From a checkpoint of a small contrastive image-text model: 14.5M parameters.
Rows from block 3 of the text encoder of a small contrastive image-text model, named by matrix and row number. Rows with one number within an expert belong to one neuron, the router's apart. Each number is 128 + 24 x the weight over its row's rms, rounded and kept within 0 to 255. All counts start at 0. Numbers have three digits each. After the name is the row's rms in percent of the matrix's.
Before each expert's rows are labels from the 100 texts, of 14976, where the router gives the expert most weight on average: "fires on" is the input token at the peak. Only what is clearly more common there than usual is listed. The data: regions of photos with short descriptions (Visual Genome).
# router: router (text_encoder.blocks.3.mlp.router.weight, 16x256, trained with AdamW), inputs 0-127
# up: expert up (text_encoder.blocks.3.mlp.up, 16x128x256), inputs 0-127
# down: expert down (text_encoder.blocks.3.mlp.down, 16x256x128, transposed), outputs 0-127

# expert 13
fires on: "yellow"
router.13 087:161133101155118093138136175156130113137149151131171130099123137114104110148175120134130083111123149133132116117120126126171112119170140159162158161135147154135105146084137136115099096164152099110146088160126103148162107149127121139138150128126141148137073128120109088124166120115135094167147152127148102123112124121152133131113138134129123096117129121136132153122098127118099130160109
up.0 009:082097092099133137123128162104098115152121135133133074047159141130145113084135127132118107106152156129158124138112098161099170137102112130052125141148125144119182189162139149136103150114108151146134130146134132113164142113124127090128126139159109118148113124153097133139135140154130152178124107132117166137124109111126081120106180134149161123157132072142136118120095115161137153153136
down.0 006:105102114156121174122141161126148145113130107147123113076114160140081150205136113106110115097098117135174158127145135094127118142152110123144105136181094098136118139108108149126078123128115113071136113154131150093136128093135111139150188147124133104162131125133114145144161170138101115174115154092095134112130096099118097143058116172109106142113170139102078122133121120164153105095138
up.1 094:152137166126103123121114175158167131135119127137101103135114128177119158095104141118121133150153128120151153124139115136109144158170124135110106093103125120132143119129119104090157151140113091107152150165146132155160116128137061123132109156118090136089138128117119099114130142110144088118128112126137096110153125080139153148155191103157114137105141106121121182085131130131136157074131
down.1 079:121122094081130125174132115112088107111103167093145108145127136139111085112094126155121132152116105129115138137141143125142139155132138130140122118109121138116142091127128153125111132162140109132144074154127144136133138177098147117116141121134114135094137167122155109132115073110134121150138114111108134175119085095096173084156088168122102110162115131116114105157161131091139125179138
up.2 029:140129167127153138147133083127155144159152146092106113128053134134123145128114126072160148150097140189121154140132144095163109161124165098098169114142143140089116119144146145136157134094164098142138091123131135134122088112133111139175085129133125079094102100157167088117148118095111135110114124151159109114103166133129131113153125119175153146122138111101113100156094111124108120126112
down.2 023:096081144155110116106110148127138151125105159127126109122078112122165113126130145166115080144100130109087123141153115150123136095119093101149114124131123091100102155129136124097150114095156148100140106155095124128157137102148134095112123107159142130149147154138154118144162113157117159195121147099109142134148159107087150139186118147155143153153157083187112058130107095113123161122105
up.3 094:069157122131095129158137114122102086157119159122122099128089131143121144110161092084111153104120155128173104128100183146155143131112100138097127120160125132115141129145171183147151160148137135120171118150131076130093130118112137112093137134136086120138133140116107161125118144124130163150153140099158128111092104147147116128103097132139138110165124133107150156142126149121130097151137
down.3 094:147117155118149129139104168169131142118145102142152133133129109105130105105140117157109143111144142076096145107108101096105133127116127124117182140119155101129176135147095097084130115106171134140127119147129125170121115119089121104166103122082096113144098138134099167119130100110141125171115126108139162143193119063123187132125097136143131108170134138139124127081138107102154100149130
up.4 157:085171107151135154140149132152131128167159120112126135134081092103127120134144120101148123122111104109136149111133134130109162185058110105084126153134194137128149183109094112119144110154175096142118139127097127148132097172118156137138142141096127135123140132135120094121110130126097118114149142124104129107124123133073130114143116120134129162163111136149131105149123106085146146089115
down.4 166:112115143112130162133117158127132183173068091096104133121110119141132142147125134129127081132149117169119103124175092146113136142152149110121137117101143139116126161131117141117111159201111111105086105128155168078094114110128127112147108128138159174111132138177109129151092128092096121117140142177098171156105170167085136139135124131137136121148157142146082107133101123104097110146106
up.5 103:163107148162139152146100103087106151111112121151132150097139172112116092099142133127156125134125166160120122151181156151127134128114121122079107103077112113119115102152146122160170119098110178110136118117137157109142153090136142145100111118075139122167123172107162149181112149112164086139114096099085160113101180138159065154128136150136110125129135157145137116139114126146103123097148
down.5 091:113173117096165097093156071098125084154082153105117156132094130129101154138129124130144094109124121143095124132143154138128097131110117164098139149152101132140163136160152124097101137083114122131158122106131119107112118162127129094100184124102113136130145147103065158133143095139124094122159147131136111147131120145124149117152176110171117113180144162143154122175125127115108157112138
up.6 104:110109131122114113106169141145088116152120125076112149103126105152132088160132155141138159131113146122120095148122117162104097167107139117087106151086095114130120136115118150146165129137083110151151172080133157152127086099153080105180130102164132103138109103106139139091183151132070145137116077142111152152130146142126113138145138099137134122098144091131127138155126131106143137128151
down.6 104:159089093145137098089128137137121120164153132158134132084136162137120144114122135102099167124128123089147133136146152129082106137121109107155111122125168132115166123123117155168085114173118145134093123134121106147161143130139147110141156167102081147145159128126117168159095153154130190130146127121170115153085117112088149126122114131118117106153070110136165154133112156119159119131125
up.7 151:115140090098141106117154137159103149143116121115134124091086107104147170132123103126136114102119120157094126108142138075142113140132180154154089154151140150133103134092104146162139119174116098150106130142116108163129109106139093124134089126163146144148124129135162087113159112148120133112122136158143146163122105103169129142134151137151131126125181088149086127141100143109107146128125
down.7 140:135165134119115124162136094148103100106165087145128099138146120144078128125136071110122169142104148125102085133087120114149076153116111142125149140112135109111110104135159100142180117135165125088111148082162136135153133138123125141091120142110134122188084129108128106132114157115159117156109109139115099107123117124129104137112117123120117106134130143159121175100131157144131155071121
up.8 073:079151137094125113109097174120126086121117108109116126139158175135110118139123126154161125144130122120149145119114112152130124135102123139147154093127063162115157111098102144139169075165139144133129148110113194095100118101115124146184125107132160134176143136121172140104138158154123117126145136089120153125149135115117103136122152129126128121158088154133113170121101096145108114119170
down.8 074:133080143161146152093131173123162122111129135105142134115141102060148130100120101119094107096125146157119131116136119154090147081141110142120153135140141122147107105178136122145163148102111129122111117100123103151142116106123107136134133167132138123087116145137101133118121163131147155114147122141126164163129107098147099068097121100144099145129109166092090107151141170099112071136131
up.9 126:165102090144109109154102114088132142111121114156151134167132115122123112164108156146144147120138125087128126146151103099116104128143136146161114123109155123096141160132110128119141134140118118100136112163163142187115125094173129104152118106131165118114114147113144112138128125163109138127112101128102112060132089078122139101106170098163115081168119140148097126150105104125120113199125
down.9 140:130098127133114151107162093087103111151154116132164127119093161166167150149123141115171118125160128119130114143135117103133154127108160179097104119140119119125178104157099119128144147112125155132078098126172149111153160117068114126146128076152116095156172106100151140090108089084120129144140108123140090143118124086162082129088094131155134122106169150120139154159100138138154170174148
up.10 127:155112133134150125120125111069154123114098130109189174128093103108168148115121092142078154146108143112131161135109126136126146073150103162094129117097141131114142105122158132126115108107088121089156135138150109128139128085152118166120163114113148117171170112173105169191119112124121139124138133141145095097108167123156091115124119161184146098139124138129127103145084094123115175107113
down.10 121:130095177127143133138102136124123124136105168157138143130168158105138076128114113095130105111095119147129111117140144141166123108155145172127134146176100161163110136115180144108115109090164113115100118133103098100149135115092099153077142149122132121118154143135159167151155162111101105081130149141142142136106161150112119143146108130137109138163167135110129094129143080134083137126114
up.11 112:115152127127141126137122129125143133102151098140124163110159098161102158123159129134119117143137070108147123142139123170153127168126145111110102136141129125092144141150119096110140100152109114159123147135144106132117079136111111077128118071126143089081074092089150144143162126168144129108093082110120116134126151160132150158098093108114103168149125084131131142128212153115154159113121
down.11 092:135123124094091137166097112128113113133101164131115114134100118126138108087148115172136072070124115123133198113121150137101100151115143174138123110118105115126156118165127141143154138131115134130140105147151158113152161098142152193120139124118118158165174137125123152154144121162141103133166123143144120175133131130147117104119145138146142133106097159133108163130137145172124116181132

# expert 12
fires on: "white"; "<end>"
router.12 100:099148145133117146106126143100134141131140126077127109114104092118142127132148124126104139118190151173126135104144123166105127155129164099126111151117145143162138155148107105130117117158132095133115114134085130106118100139156134158130121090126143123084150107121169087130104124135098122126149152103123160113105127114098169134134096159160089111132143175105108122104115133110138109117129
up.0 091:091105149137135199133147118144116135129096146137141117139158112148176138110125074127157120175100160122149178149182151144156119159103155092078150134139180101116121104117141110146120107122157109120120097120133141136116101140162137102126130083117133120117126148132143170093176071161152140104154094098143078117113145096132090158126190153151137137159127146159093151178156109133105104114103
down.0 089:154132146117149108114103157071076125139113133112143149100125137163089117149096161117091165105105098134124113156120132117154097128088138117152118113114144120130148165167165098117155081125131085124147098123170120134105130148110113112180120118116112149151131105156143082149109131152134109145090143136155138091163144138151114106106069131131113122134115127121095112139100137090120150157116
up.1 108:098131167110133140137150128120144110146135147139150146123071105135114123137148141094146117114130148102108145099129127156135075135159106133108130142129122091091119162138127095156096119180162105147110098105176172137124142100096112167144162114132182137120090135144096182154098092096131169136113110111187128157151101144129140127118134087101117147168142147129159136142117101122133132115138
down.1 117:158113092099142090105108103111117160171125147144081122151128112097099142141128112152155073162084119106091098141148147108093163085134126097094124083165115129140136127141135139129101119098114147151100121137111102168090126157109109102126112103133137144186139142153098133176151118122140140117107126107121127118096115135166084185131115159134131119176122097089179107161125142157113122141066
up.2 127:144112147113116167124097175111126122135131126150118162116119098121114068062145086130186182132096142118114125145140121130116111115124108109127129137124153134181137168079113139124119109121123143146123136150126184179134152117117108135070126121124116122170121099164115149119178123144137130089109122124087127158097111112133108148152141117138128127134098164177121110156103125072145134136122
down.2 123:117126142125116151093158112143110100103117108123097117115125132154114134120100165148092118160142103140157117132127106123118070151135152165151123103098123118122146113159117099119172143149103114088113103108136146082143139130106154104175135115111134091085121135139125102117131149146162119163155149141156161124115125133102151135120119126124116093105117145131131141123099154161137117104169
up.3 091:176169103128092089184097109088114172169118145131158104146171133107114105148140148148183105124169111154155136115141147152122148134136129113164124131153124082111111132107141133141143153128129110139092088125101095134150110128110172137145110161094132123127112130105119169145146133144093072116131127101098116143106110130152113145117159135107158111177138111146140133095159115143147156073114
down.3 099:116089140139127064127161119150099161139142122097103143119112119097176179149148162105122142085128154146100109182167151121170131158119152096142126071129127135158126152123122127106095127135115140113115150113147148105086130152131093139111147154114112140205122129118137113118090141128108147135086117108155156146126107121150128149127123115111125123130115158115178128099147145139156106108115
up.4 119:072095087128124165180139156106104118153145156123101098094127119147131108101154109124132094103154118171103109095159111152105103091133098161090121150113088105105131135145117114125124130086134162148092112141091146110146135138158112149140160124178141106103150148148136105147160144124113152134139151134166129113128109157169137161128140126116131103103117122094137111113141082099134126141152
down.4 096:169119130146134099088114142131136135140124152146111175151146117139115113103139122123178102110124128090121108099150132110115094094122089143155143119146103095112119146168147097083118160124114115121111110139117138158111140129175126076102133138113129083159083157098110152145093162133156159126100100115119167169170100133140111122159141144141100150118159135138148093141155172144132093124127
up.5 051:168091114108158123149153122144145127106146117123141095142114120075117108172140158100107114131131133105148168115144104143128174133146085137148101115097106140130118136140135128144087168148140146132130144100092171120142132148161116161126110096114094153137115125171164150119134136125110135137097138157153111121142148110124117145101119138141084128144143124091113139123135135108179160153124
down.5 053:118105088094099110067152101104113115133140152112150146121138127145117132090102189149097104130132112123107087137099099122124087158154133092150112078110085149126135151122089147146121136107172140136138113153111170135144144135141128127158164145151161075114142147129113137126105139123130129164137131087087142114113111137115161134145158116138148110143156127120137149122130121120151149116062
up.6 067:143124102133111129098100133143134143147118154123129163150105162089113145121130138137120149156136111086123106124157144143090134125104087088155119158140131072145135140103150123154166126148120100172142132168084120127157130097130108147122105139121152188133096109142101122127135139131138161126149147143183137129119120145138130129064141106118106111096157156148125144129078085162072145130075
down.6 053:113151154127163145151117116113113118153138110125103132151118126134113119148157152158117074128128160133151110140105101103137168072127153107122134138118135154131146142145120131149127129108128105123169107141080109101124145164158101142119124088144174129134109180115165181101115166104118108149160125120125117092184117121088120085118143131131183143140113150161136108134099094103114144133105
up.7 110:165081117147116132132082137101126139134128113128125140119131125092121126138153121071107154086121086124163094088167170103132111121147073140101152129128125104116100169136111116092115139093105105143119103103101128112129120107096113092143135140132122124104139144140102148186137148206109112155093137151098104180124115198138123146142145111087078138167169110141129127110171147124079116148133
down.7 101:099105168148119136111131109141134188144144122090121111137152149142126133138128148144128124077114108120073136124135104173078141089130123109140089113141126150093135127107100123110171121113076120129172130143129103154114088112177115103127107123115114152114080156150149143119123136126174154114127097116156144126153117144155138161151177107130120075120127138163137153105153147109148091141123
up.8 105:094151164147148154129117163125170072150126117097138127154121151122144112126094108083142112109115117115141171166140104155162143127094090145138136113136152136163143114144112114141091158142159113155109090149114122137129149158148158082141108141133161073112107086111139103124172160136137149116193154134132119148153112137182102153098177131167122164162160090114133114128133172161102094095169
down.8 099:154144160058084121138116130124127130142116098125141139182150140167066117166119099154068107166158127142140119099094152154123158134150153155178089159124133147140160129119125129132158095152183120122137122141129137094126087094149154156137150097165096168123128133108146118106089163099100117136146146145115119109122144129127169106109125103126136126084151147139139130103102069120102086186148
up.9 068:130144128136136151113134182134147126127110116115079110100117126149088123123099142102187125128166117120122100187147134146163093086107104159102133123111064124107108117115162102173112097113105159166107129131137113124166131150151183132101125131137177142118118095072130103138156112137098134135111115084136122158132077091126096130147114103150162117152131126124231128124126173119115152108118
down.9 069:149131141157130105102151103109161154123095090111106129155127155124118154128130136132120167138164150118133152123086172133154160153099133156172180108107152180129085113139127127095115101155148090136103134187141106133102115083147111137136119115160137141139094171130134170159151117086155160120098138138107122091077138158169101161141077123111116130144124095109094160099146128149128143094101
up.10 063:146126127100104114147108177132084141149084141153173129160126125144130166129139163086101148119120129082129121133102117096161125159091145107108146096099159106140131119161088140141150129139183120107151170127173136074117072134109147138138128143100083112132129106085099148143112118153112151141135120099160108104119113118173161157149099063116113106122088177139160175160143126095150146140105
down.10 065:154140121170079191119141114120152127139164102094106115131127167102144113095132127149113127065111125151101101114192130133087128143125149135164139108157138150127158137101100121115149150148099162141088126163099125104126173142112135108121112121111090113186132088109106111134134135134123163123145119119097145155137122130121139138138114204151129159113170154166127098086115160136122112134128
up.11 111:111121164096147126135108138115123118109112155134097139082138090165107131071125109122096127187137141123148123161136089117142105099164136129143099151083116069178143152155143141118158139106142110138137131077130156130128160140114069075139093084117108087091095131119172143147138151132129128128125138180114121131133099150147133186148110130120138128136148074113124108121133147123097138145115
down.11 093:142128149134108168108132140095133117140162172124144115135157127095112095131113119139137114116108130125168123145154130109169133069138161128163185126108117137073145107123144107134133123091123121091145128083090177099112176120151163134117136142134151102083107124152143126121071124103138141122115129168192135164142101122141117115122132098136113127149174099158146097137163120165117188156142

# expert 4
fires on: "ground"
router.4 111:133130103140139109128104111140152109108156169113104142159098123117085096072121159138140102123118129122131137111114118112129140103126118126079123124151119143139103128118131127137116166094109129151109150109107118114177174145136123170132105121120123136108116142147098150115165108121165089115078145156128094135155132134129108107099176127133170120137081096088160118144156143178136168118131
up.0 116:184128125153124123126124144124153146109108095117115150106124158150133179177122108137131110149114159125155122126128141141153129140144140173125143123104099178161116125137144150136140148132095091116174117149096117102105119140184115095176102101126150122075126170118176096085105144091182087127137134153081126107109108106100151095134134152127146116140153127102160127115163153157120076139130
down.0 094:124152121097134107136154073120150112150137160104150086120134113145128156143125148105113097122118108115108107101093132102138112137130122127106114174144128126114141095128094136112061153141118119101138103119096109159106128142163079105151078140172148145094132146131197117132185071143108092120128118127088168146123084116122152116135144111120139120143130111113139113141099115117153129108160
up.1 039:158121158125101116119133111194122085151134114114120108128128178129093144136138076115113144141112117136132122090152100136120088119162113108155131142145105092126146170152137148143132131102063082118095112081141121131143144110059128087115122138107110122087135160103146138116135104140132176110125141118144144107151065125164099155091102118157144164149106095102154155146122149112154143154103
down.1 029:112095090102194152122085132100107111116111119091154130170142126116118153161114141097126132119145154135126089088112144092133132131150138138155139144158141124121121166143161126122101160168128145132126155155155158138138135122127149163133146132127111144161120101091068167124143132160128112115158123101140108139149127119086135159105115122109103109119104123157107112118146090114079173119177
up.2 095:122095134128174155122094161120128147187129160122100126070103149174158127077135151102117115148125126120125145126177168129126086122158135091097137125117081153094115141145143112112124104126123123104140163134138185135146106121128101149119135139122130169157119162163151101147159133169084152117114116167127148164141168144139121113097127130117102102133111114122097133165126126107143142161161
down.2 106:123137140133134161130116114158140104054110124109097139141126116151121122113131087154121138120136157095116198072149119116110116137089109099134100156117184130112116141139137128120123141141076139144130163123143141165102122132147158146119124113119090114125161123152137107086114138144142129113137106131137124140103140093121152132146112165161103181166126111157104107172101111150138109130139
up.3 123:160102128163107114121125101140150174108138154105126131157125185127085101102159167118120092152075128088137121122132098154104117116148123128166136140147135098087087129112112114103121135107125117119110139137153131126104146162133130139121112148148116104131125131149158095134078182187125139124106138160112123108127105136088088126105118096072137135137097147102133168118117057135120155163151
down.3 132:096129056109160151115155137117142123134159151158115144100154114109153120135131083113115111121099080120114109122121139123118140124097170103114124153125159103165106103108134114151127145115132180155147145080065142147090112128118104126085123119161093129165176139146122149099144099110144128145148108137134170134142141130159111162163127134130172114126154131127122146082166132143125120114095
up.4 081:139135131115094106147094141137123120138159116106104145099116136153117133108169124117127128115133116093134127101171114131138127130147151089126103107131111137157081130179095141110119113127135099123078121185159162136160140135103123126099127148131126085144120087130108083120141167138085155110141150103129130120139130126127099132138171124128097129172120108098152111172114129179130143151096
down.4 081:101144115147133152122129079140140135117140171147118152143121130120116150172085097079073194120164079120105123132119122112160099124148132152142135125125140124126136120120163155147111115115122173130126099093119130169132110144115137137175087134167130182127132093145127117100122156119161139074119079138134116115145073108137141086108140113116140086162159117173124144141121127118158147129107
up.5 113:124120164094171095110110139100121121126120130161131149090112120150143120154154111144071131135105146114117110168119131184143157118130130145194133100116150147147146112162093157156113090114148073124136089151139124146118090150133156136131121110144134140067146099133120148085090125118119164129169146145145118146141128123092086120102116100109119110139117105127121139164133093097136058187084
down.5 101:106162125159120086158130079114165128144149138119106106153179119086132111111178130110137118099128115115139134158081102087123128101113131119138107109171119140089152085114104098161128143114117155144114163136076142145130176092127074088084141158164118143124111120119174134127116158156116146124145119167121142088121084110142161137121109147123152161121138121122145143151138108115145135136122
up.6 120:141124109110078139138136152124136037132105124139122139110158118102119089076156139078127116107107161156146104156096130145122124122116080123113146143150107135168096132109115108143110136112139119148136130119150093123130130116155142172103177152077139146127146109116064113142137089151171102079135113127154126093172154154127133067110099162115155083121121132098147160105151168156116089121121
down.6 109:105069157135192129117073101136123170150136127113107120080154148134114130118119124121129125139112134117155096145147104081116124152138125125180175195141109125084146117139160106140127117120126099136132138094078118193134123121087110101093139131103122155155104144146147132128153164120118134148125119136143112141131096129128129142124084133139118076111166106117097134094113175155140109143178
up.7 077:091114106101133135119118120082168135128112138101162142145180174113125134142108125136151133135116139164143126127110123124119098141123146131148140134088116111143142171128158153113134091181070114157155078149117124163110114115074165158142108121165082147096080090110165135117134124124156098124151114105137131117130143108110129125099163120134096083133143149143171116129079121136108152079160
down.7 076:134129122146106110127134105160082130135164154086129100131162123119149086131149123163109119149116140172128104121143087169172152106108095159133114140168131167150148061158177125097113111110086108097077140110133105146133154116117129158110135137125084187108129138121133138119122140120169143093150144161119122144149148151130130079192094119116084138116113138103155105132166104124106151177107
up.8 130:096090132131180114130182145103165142164120150147124126084107134116155122137095105137103079101139125106129156113148127135110117124125125154108136121194140137100163091091083158124070166113049113136137127125092144128134077113145125103145128145143124098148137130124108128148108130147098131115160149161167150138136108117114135102175129174136132156157132105098119110159105117123113097118146
down.8 148:149115144162142102154129100139128137149138139144177124153124109102128161146163129103154124142137107138144105139137141118139158115145122149093148143139123116098118095091146139116132109110136134179142132146200068161146115093101129080129102137101118149126126095132114106145158125066128136134096065106093102126142136134194076122099110116103161136137162109100150131138115101144112129160077
up.9 126:148124102131122118119113176161148161150123120182131112120120138117154129155114099128127111119139149118135135132150207083093185118166133121116116134125146189182104112131124117133105122119114138161122113155145108134089111113148127130143127178125139150169136169127106125160162121132120109126117088135113119145094125153148140117134091147105113152108114106122150116128134114161122102112098
down.9 122:153131141101097119103126140126128148134105136115083094125135122184122155147154118126157126067149084115084114126147125137140136171143167141186148091083134119130110147137112113107142143133106128117128106143126186104135104135095117118166109131133128151128113147138135128165112092131162110085133130155106096156113109123146102142168145121148141145090153125127121154117145157127146108123165
up.10 070:109123133140133143116101131139134160121119131148161159114148099118137072122144145121121102125138106147144084122135095126139119104133099116108130159109119080141116170127115163153092125132134094132122097169121120144162152116099127134127081126096148126122083119106112150135150087164135139112108137165111106119149110128136084137162127097143148108128151086127093142102169155105145138139107
down.10 061:128123170119144120083148112128137115142128095112138122139125098070075187121100183150097114148127142073127176149069129108172173156149140159139129104081127173092130100130120144186142096144159160126107178154123162111140147120164156164151142145136084114130117103127096154085120180116103117128137093139129108121111119139120143138131109128097101130113116096122146156138135129154131151138143
up.11 091:145101151127133138110134140104179131167086145116106138151145142134160118136130122130163146110126158124114161163132108170104134101166137141133092141132123131117135147143097152121126089119155161141104092141141109186118148142150086137130128079132112160140115171136107119135160126115147151145122094109140111144116106110135128101174132118130144139125117126136098103136138125112102122143084
down.11 088:154143114144085123145160142173124112161160128131115109171102137164138127122159115145114128097144114140141085112109134081156134112142129121072149146143147146087113116102134136163126141102109164120147103088126132111162179123144154142137122074128081147120129099105158080149120098144130137196066140091184117157122134103159129119099140143107119112102108147121146153110138122150082141110168

# expert 8
fires on: "<end>"; "on"
router.8 095:137158103133156111115146124105144123125088108105148127116128117111097148137126084160183132135106083120115119125164171134105124122135147104146166134140154115129105163134103150123155097127159098114083115091119107072114148153081118119173127112170125108104139141120137122146103165136088088143132159108130114111098163101105150118116106145129106113138125157163084119177099082108111111081113
up.0 124:138108087184128104138140159131169155131123129153129134066132122093181134096117107157156118149106125105095116125158142108090142158085068091096118152151166131104149165111100145115078154130113168136133134104098137127162112137125135129122157164089146140120140111134139114124101086155137143123129158183092157137135124159123140090170125189158087148141113122154087120185117163112107119176136
down.0 148:119170115105118116173142115143096106137151082157091129165122140121123071122111097147129109145146124122121096136117144093135097141131174161150138083160181139154135121121121151129126145137175116100124146130078156102130130112142095094136114137108141126128134121112142100102104113129160101149127076133162150152123125059148148152112168107104127124124145153105087120097146109160116111069152
up.1 098:112079127141117111135141168112157145086099163160125150098150146085130120138156122209100141121169140141155122111185142101151116147181138156113153146138134147132133115105146142094101120087086071100110160128092109172094083171143112107134110091123137116138152157132136084133163119135126125072122132132161114099114077126112106138093106147147147151127123152139131148119129115119137110130116
down.1 123:114126106105084190145168095146173106139142115125115087129161116140107146142144116121135100108088152113119138165129182095111157146124169117098124139126142140129144116113140121121142165098122153138149115108121155113135137081095093093146157135104087110107130153093128148178131114165153128125131114149154152102074112140186109121111141125141141123109122096109131135136127156148169146131192
up.2 090:108102149114131153120113108140154147146103127134123147150129095131092167139071172117123124168082150122140107132123127110106101109146159089172132113121095168111140130142165110121113137099176094101138151155155110093120160120145129106140109111097108113119157168132140102149157173150125173131141180094149112112113156103102124137131142085140123152107168111094104178110154115144120172145133
down.2 086:134166141117094163131116171106094083105145127145092128122104121115107148080124123137142097109095120108144151138127113126100165118123104102117148112089141147144106111129119161148102140162150182140104105134112136131098171148103084163131160147178183094141125140139144106106127114152143126130141123113113136143114117084171120167088121121101141105132118168111109107133173125166145116118116
up.3 151:129117133165108171104131103140147125105168143118111119159139157101114106130123124195162086143169116089104130067125121133106131119122148152129148110115120126113128099133121120135130157138109087162062110106117121093137187157133152121152108118127150132091113165139141195141102128140147148153160161165109136090164128130103112164142125135120125124166127153107113096133122145114104147108148
down.3 161:132152104153106066143112106106115115148171153150137127143118139106104138121118105137130090118116109156100104130097169064178153100130136098134148108137118159141125096092126113123151112123151106177112134115085121120146133172117120115135125140115128115088083135134083136096147083128161124128096174157119135115178130098119124159085133122147141127148156127134116192158128104126085123097129
up.4 158:132110167103118109119138148105125154138129139122123151173098144138099182132151099150160133125102132147058086114117146135108096132130129074101163120130125088136114127116112113121160142099125129099135112119149158148156128147094141164111154120126127170154115139148055131132149137099112102185092157125051101129117153164144094128184116128149086147133146131158146164146111136109080131138106
down.4 147:130133105122166166164134154105136100118135107090144132123096140155109174158127104143124145159111119091107148112125162149142149163092136104089155148084163115093096111141132088098157110161115117128150142130119148120131143119100137118085121111136143128142134135136124093116139137173124184136158132181143112149089121149117150142149122145133127155151114168176137096144074127094128093126113
up.5 074:139127109103121146144101164088103146119141138099188166137130161141150094145122105117122111108124122115102164175147122140121134111124160148120111143100148161137116110096142144148146136140107130151147149161155146148111144121094113166101105096162165129107118138136113116113147099115123066152125174143121117057163146109162120146127138111110119096119139172150152113104151074128120161086119
down.5 068:173140070097153130114145127150118112092133120125139153137164123130157111135138143164139123093130123150142136096113134125103146129103151107171143153088144165146117116123104153134102142145133102100104139153149110160161172123131174174160143167096095134110111088103147126080144104134135111137098140141095130144109122115104107133163118125129156135124144147112157121100126164086105089154140
up.6 010:128119106171100127137136078171178120130101144160097147159131087104118182151116118132174154120140105127085165176143153160123122175126151090159111124128105120141176086082125122142149143115105117107153170135106148146117127144126146148090147112109129143101105156099115112130113122152118128116133144077111100131136117099177132125119126118118148150128129160167121138148160116132136107126134
down.6 007:132133115066201153113095139127102144136149140117148138147079109141119107098137140105144123119116133119108114119140113106131115131152144134120097147114129125117116112134133118107151142084171098150137113091097113114147148114097094143177129115123157148189126095131100136170150120115166108160136134153089080104137131113121130115107099127148089129121097153116122084124125123107154146124110
up.7 094:112142157141107099158095094091096079132163139144121091117128117110171153129145131115126119102125160172116136112115092118139103092104132149173103081125147127137132100149109155109135100134110137112146110122133164103171134161130160126066113116109109128170129136108109129161142113120169138135138105140119164153128189085143124091140092176143182089108130115157174105167144139119108149110172
down.7 086:125135087148143136139120056098173119141164178072151170138142098094119093112116102147144151075109135099119155097116116145137161136105167148143106142137153076147113126092152133085098138117118117142109123150115176160136126112107097131128112169130128158149166124127181085082156131122103111126135165123109108138166123097155132095117118111144148137134152169083127111133156163143138103142110
up.8 098:132133131124172119103142139136110111104118104167121102143131102181092133130130157096101176114128152100118095129151095145137086112146111102148077130133123099138145116100161151117122110152092117095131151150139129117090161098131106122098134142134147093162135095116123136102147145114101177102120141169132156131153112155069097133139098115148112165159168123140104119142116091127140171111123
down.8 106:138134135112095122137066095096127158166154164109121129133130146113132112118165126098117119117130131098141088122169134134120129141122104136119140107102137090149122129102163134133094125166117131122107115134126122159126116136166155107125135158123125114127161135099128157113076153154161126125147153145109103131166105101092151090118164112137153128171130106193121137136152119125106143128120
up.9 076:159136148158130130142104120122148156108137137103128100161117135106150127073156085140153147131091131158133139159142089154142124115111134110155129134113134148111139101148080107122111156156102111138107095082103083106125102117157133117101135127107082111109106122120128105136160092135143129107125166162100124144126128174133138109146137139087137162155098170136151100128094102149114121121109
down.9 077:115086112138113095116144135158093121165140099134128118130153216119110089156144175142096129159140126110138109139148157099092131152095090169133155089090136128122103159151167180096129086165102148124106157136174104100110153116162142115123126127123146147111127116112098143138171122134083136174123120139144124113133145139154156132111127108126124144109060083098157103152096125119121129139118
up.10 109:122138126123173136132107104161125127144150146147156167168151143112170103144097080161088154125085145165143135120104132139116101147062134176154122110098113128123138114150114090142196118107076135129121118122138086103153088091080160139073141135160134120099155149106142110109148110144120127160155111123156150122120201113137118162116125154089126116125113131122141123125063135114132150113075
down.10 092:138118161130139107164116114106124136117125100115133158125147168111119102090160092153079169167131150134100075132128119176125090142154104159129126116124134119076084114090137160151122104164145124132133125123103084094147108080148115164100149133185103097150085157109179119151092129115140139150099129141162121128134148163153118106114125118110072138153150158154127080117122125140104082129093
up.11 156:107138128198168116144108076119110070156129149100123131168138154100144102136116115140147109093108107083126180081126105121118134111093117159126138142154184110077145100180128131106147125118146161161148140126103115126107118146119117097106127200127118096101138155107157118180090110165139170160172151169136139169091129128125107094116125108146153164158115120139121102143162138120136167115110
down.11 159:197143146100144125152110145121122126114138107176105086118142127125118091155120128162127097122118179144143124136108161122131138115117165153136095115172123146146121096136115133153140152137175123174114132147110123093165134131117084126116109136137133127157088130130173144093163109123151110167171119168129118143176112136112128141103113124122106120095155143119097157111165158154071141149088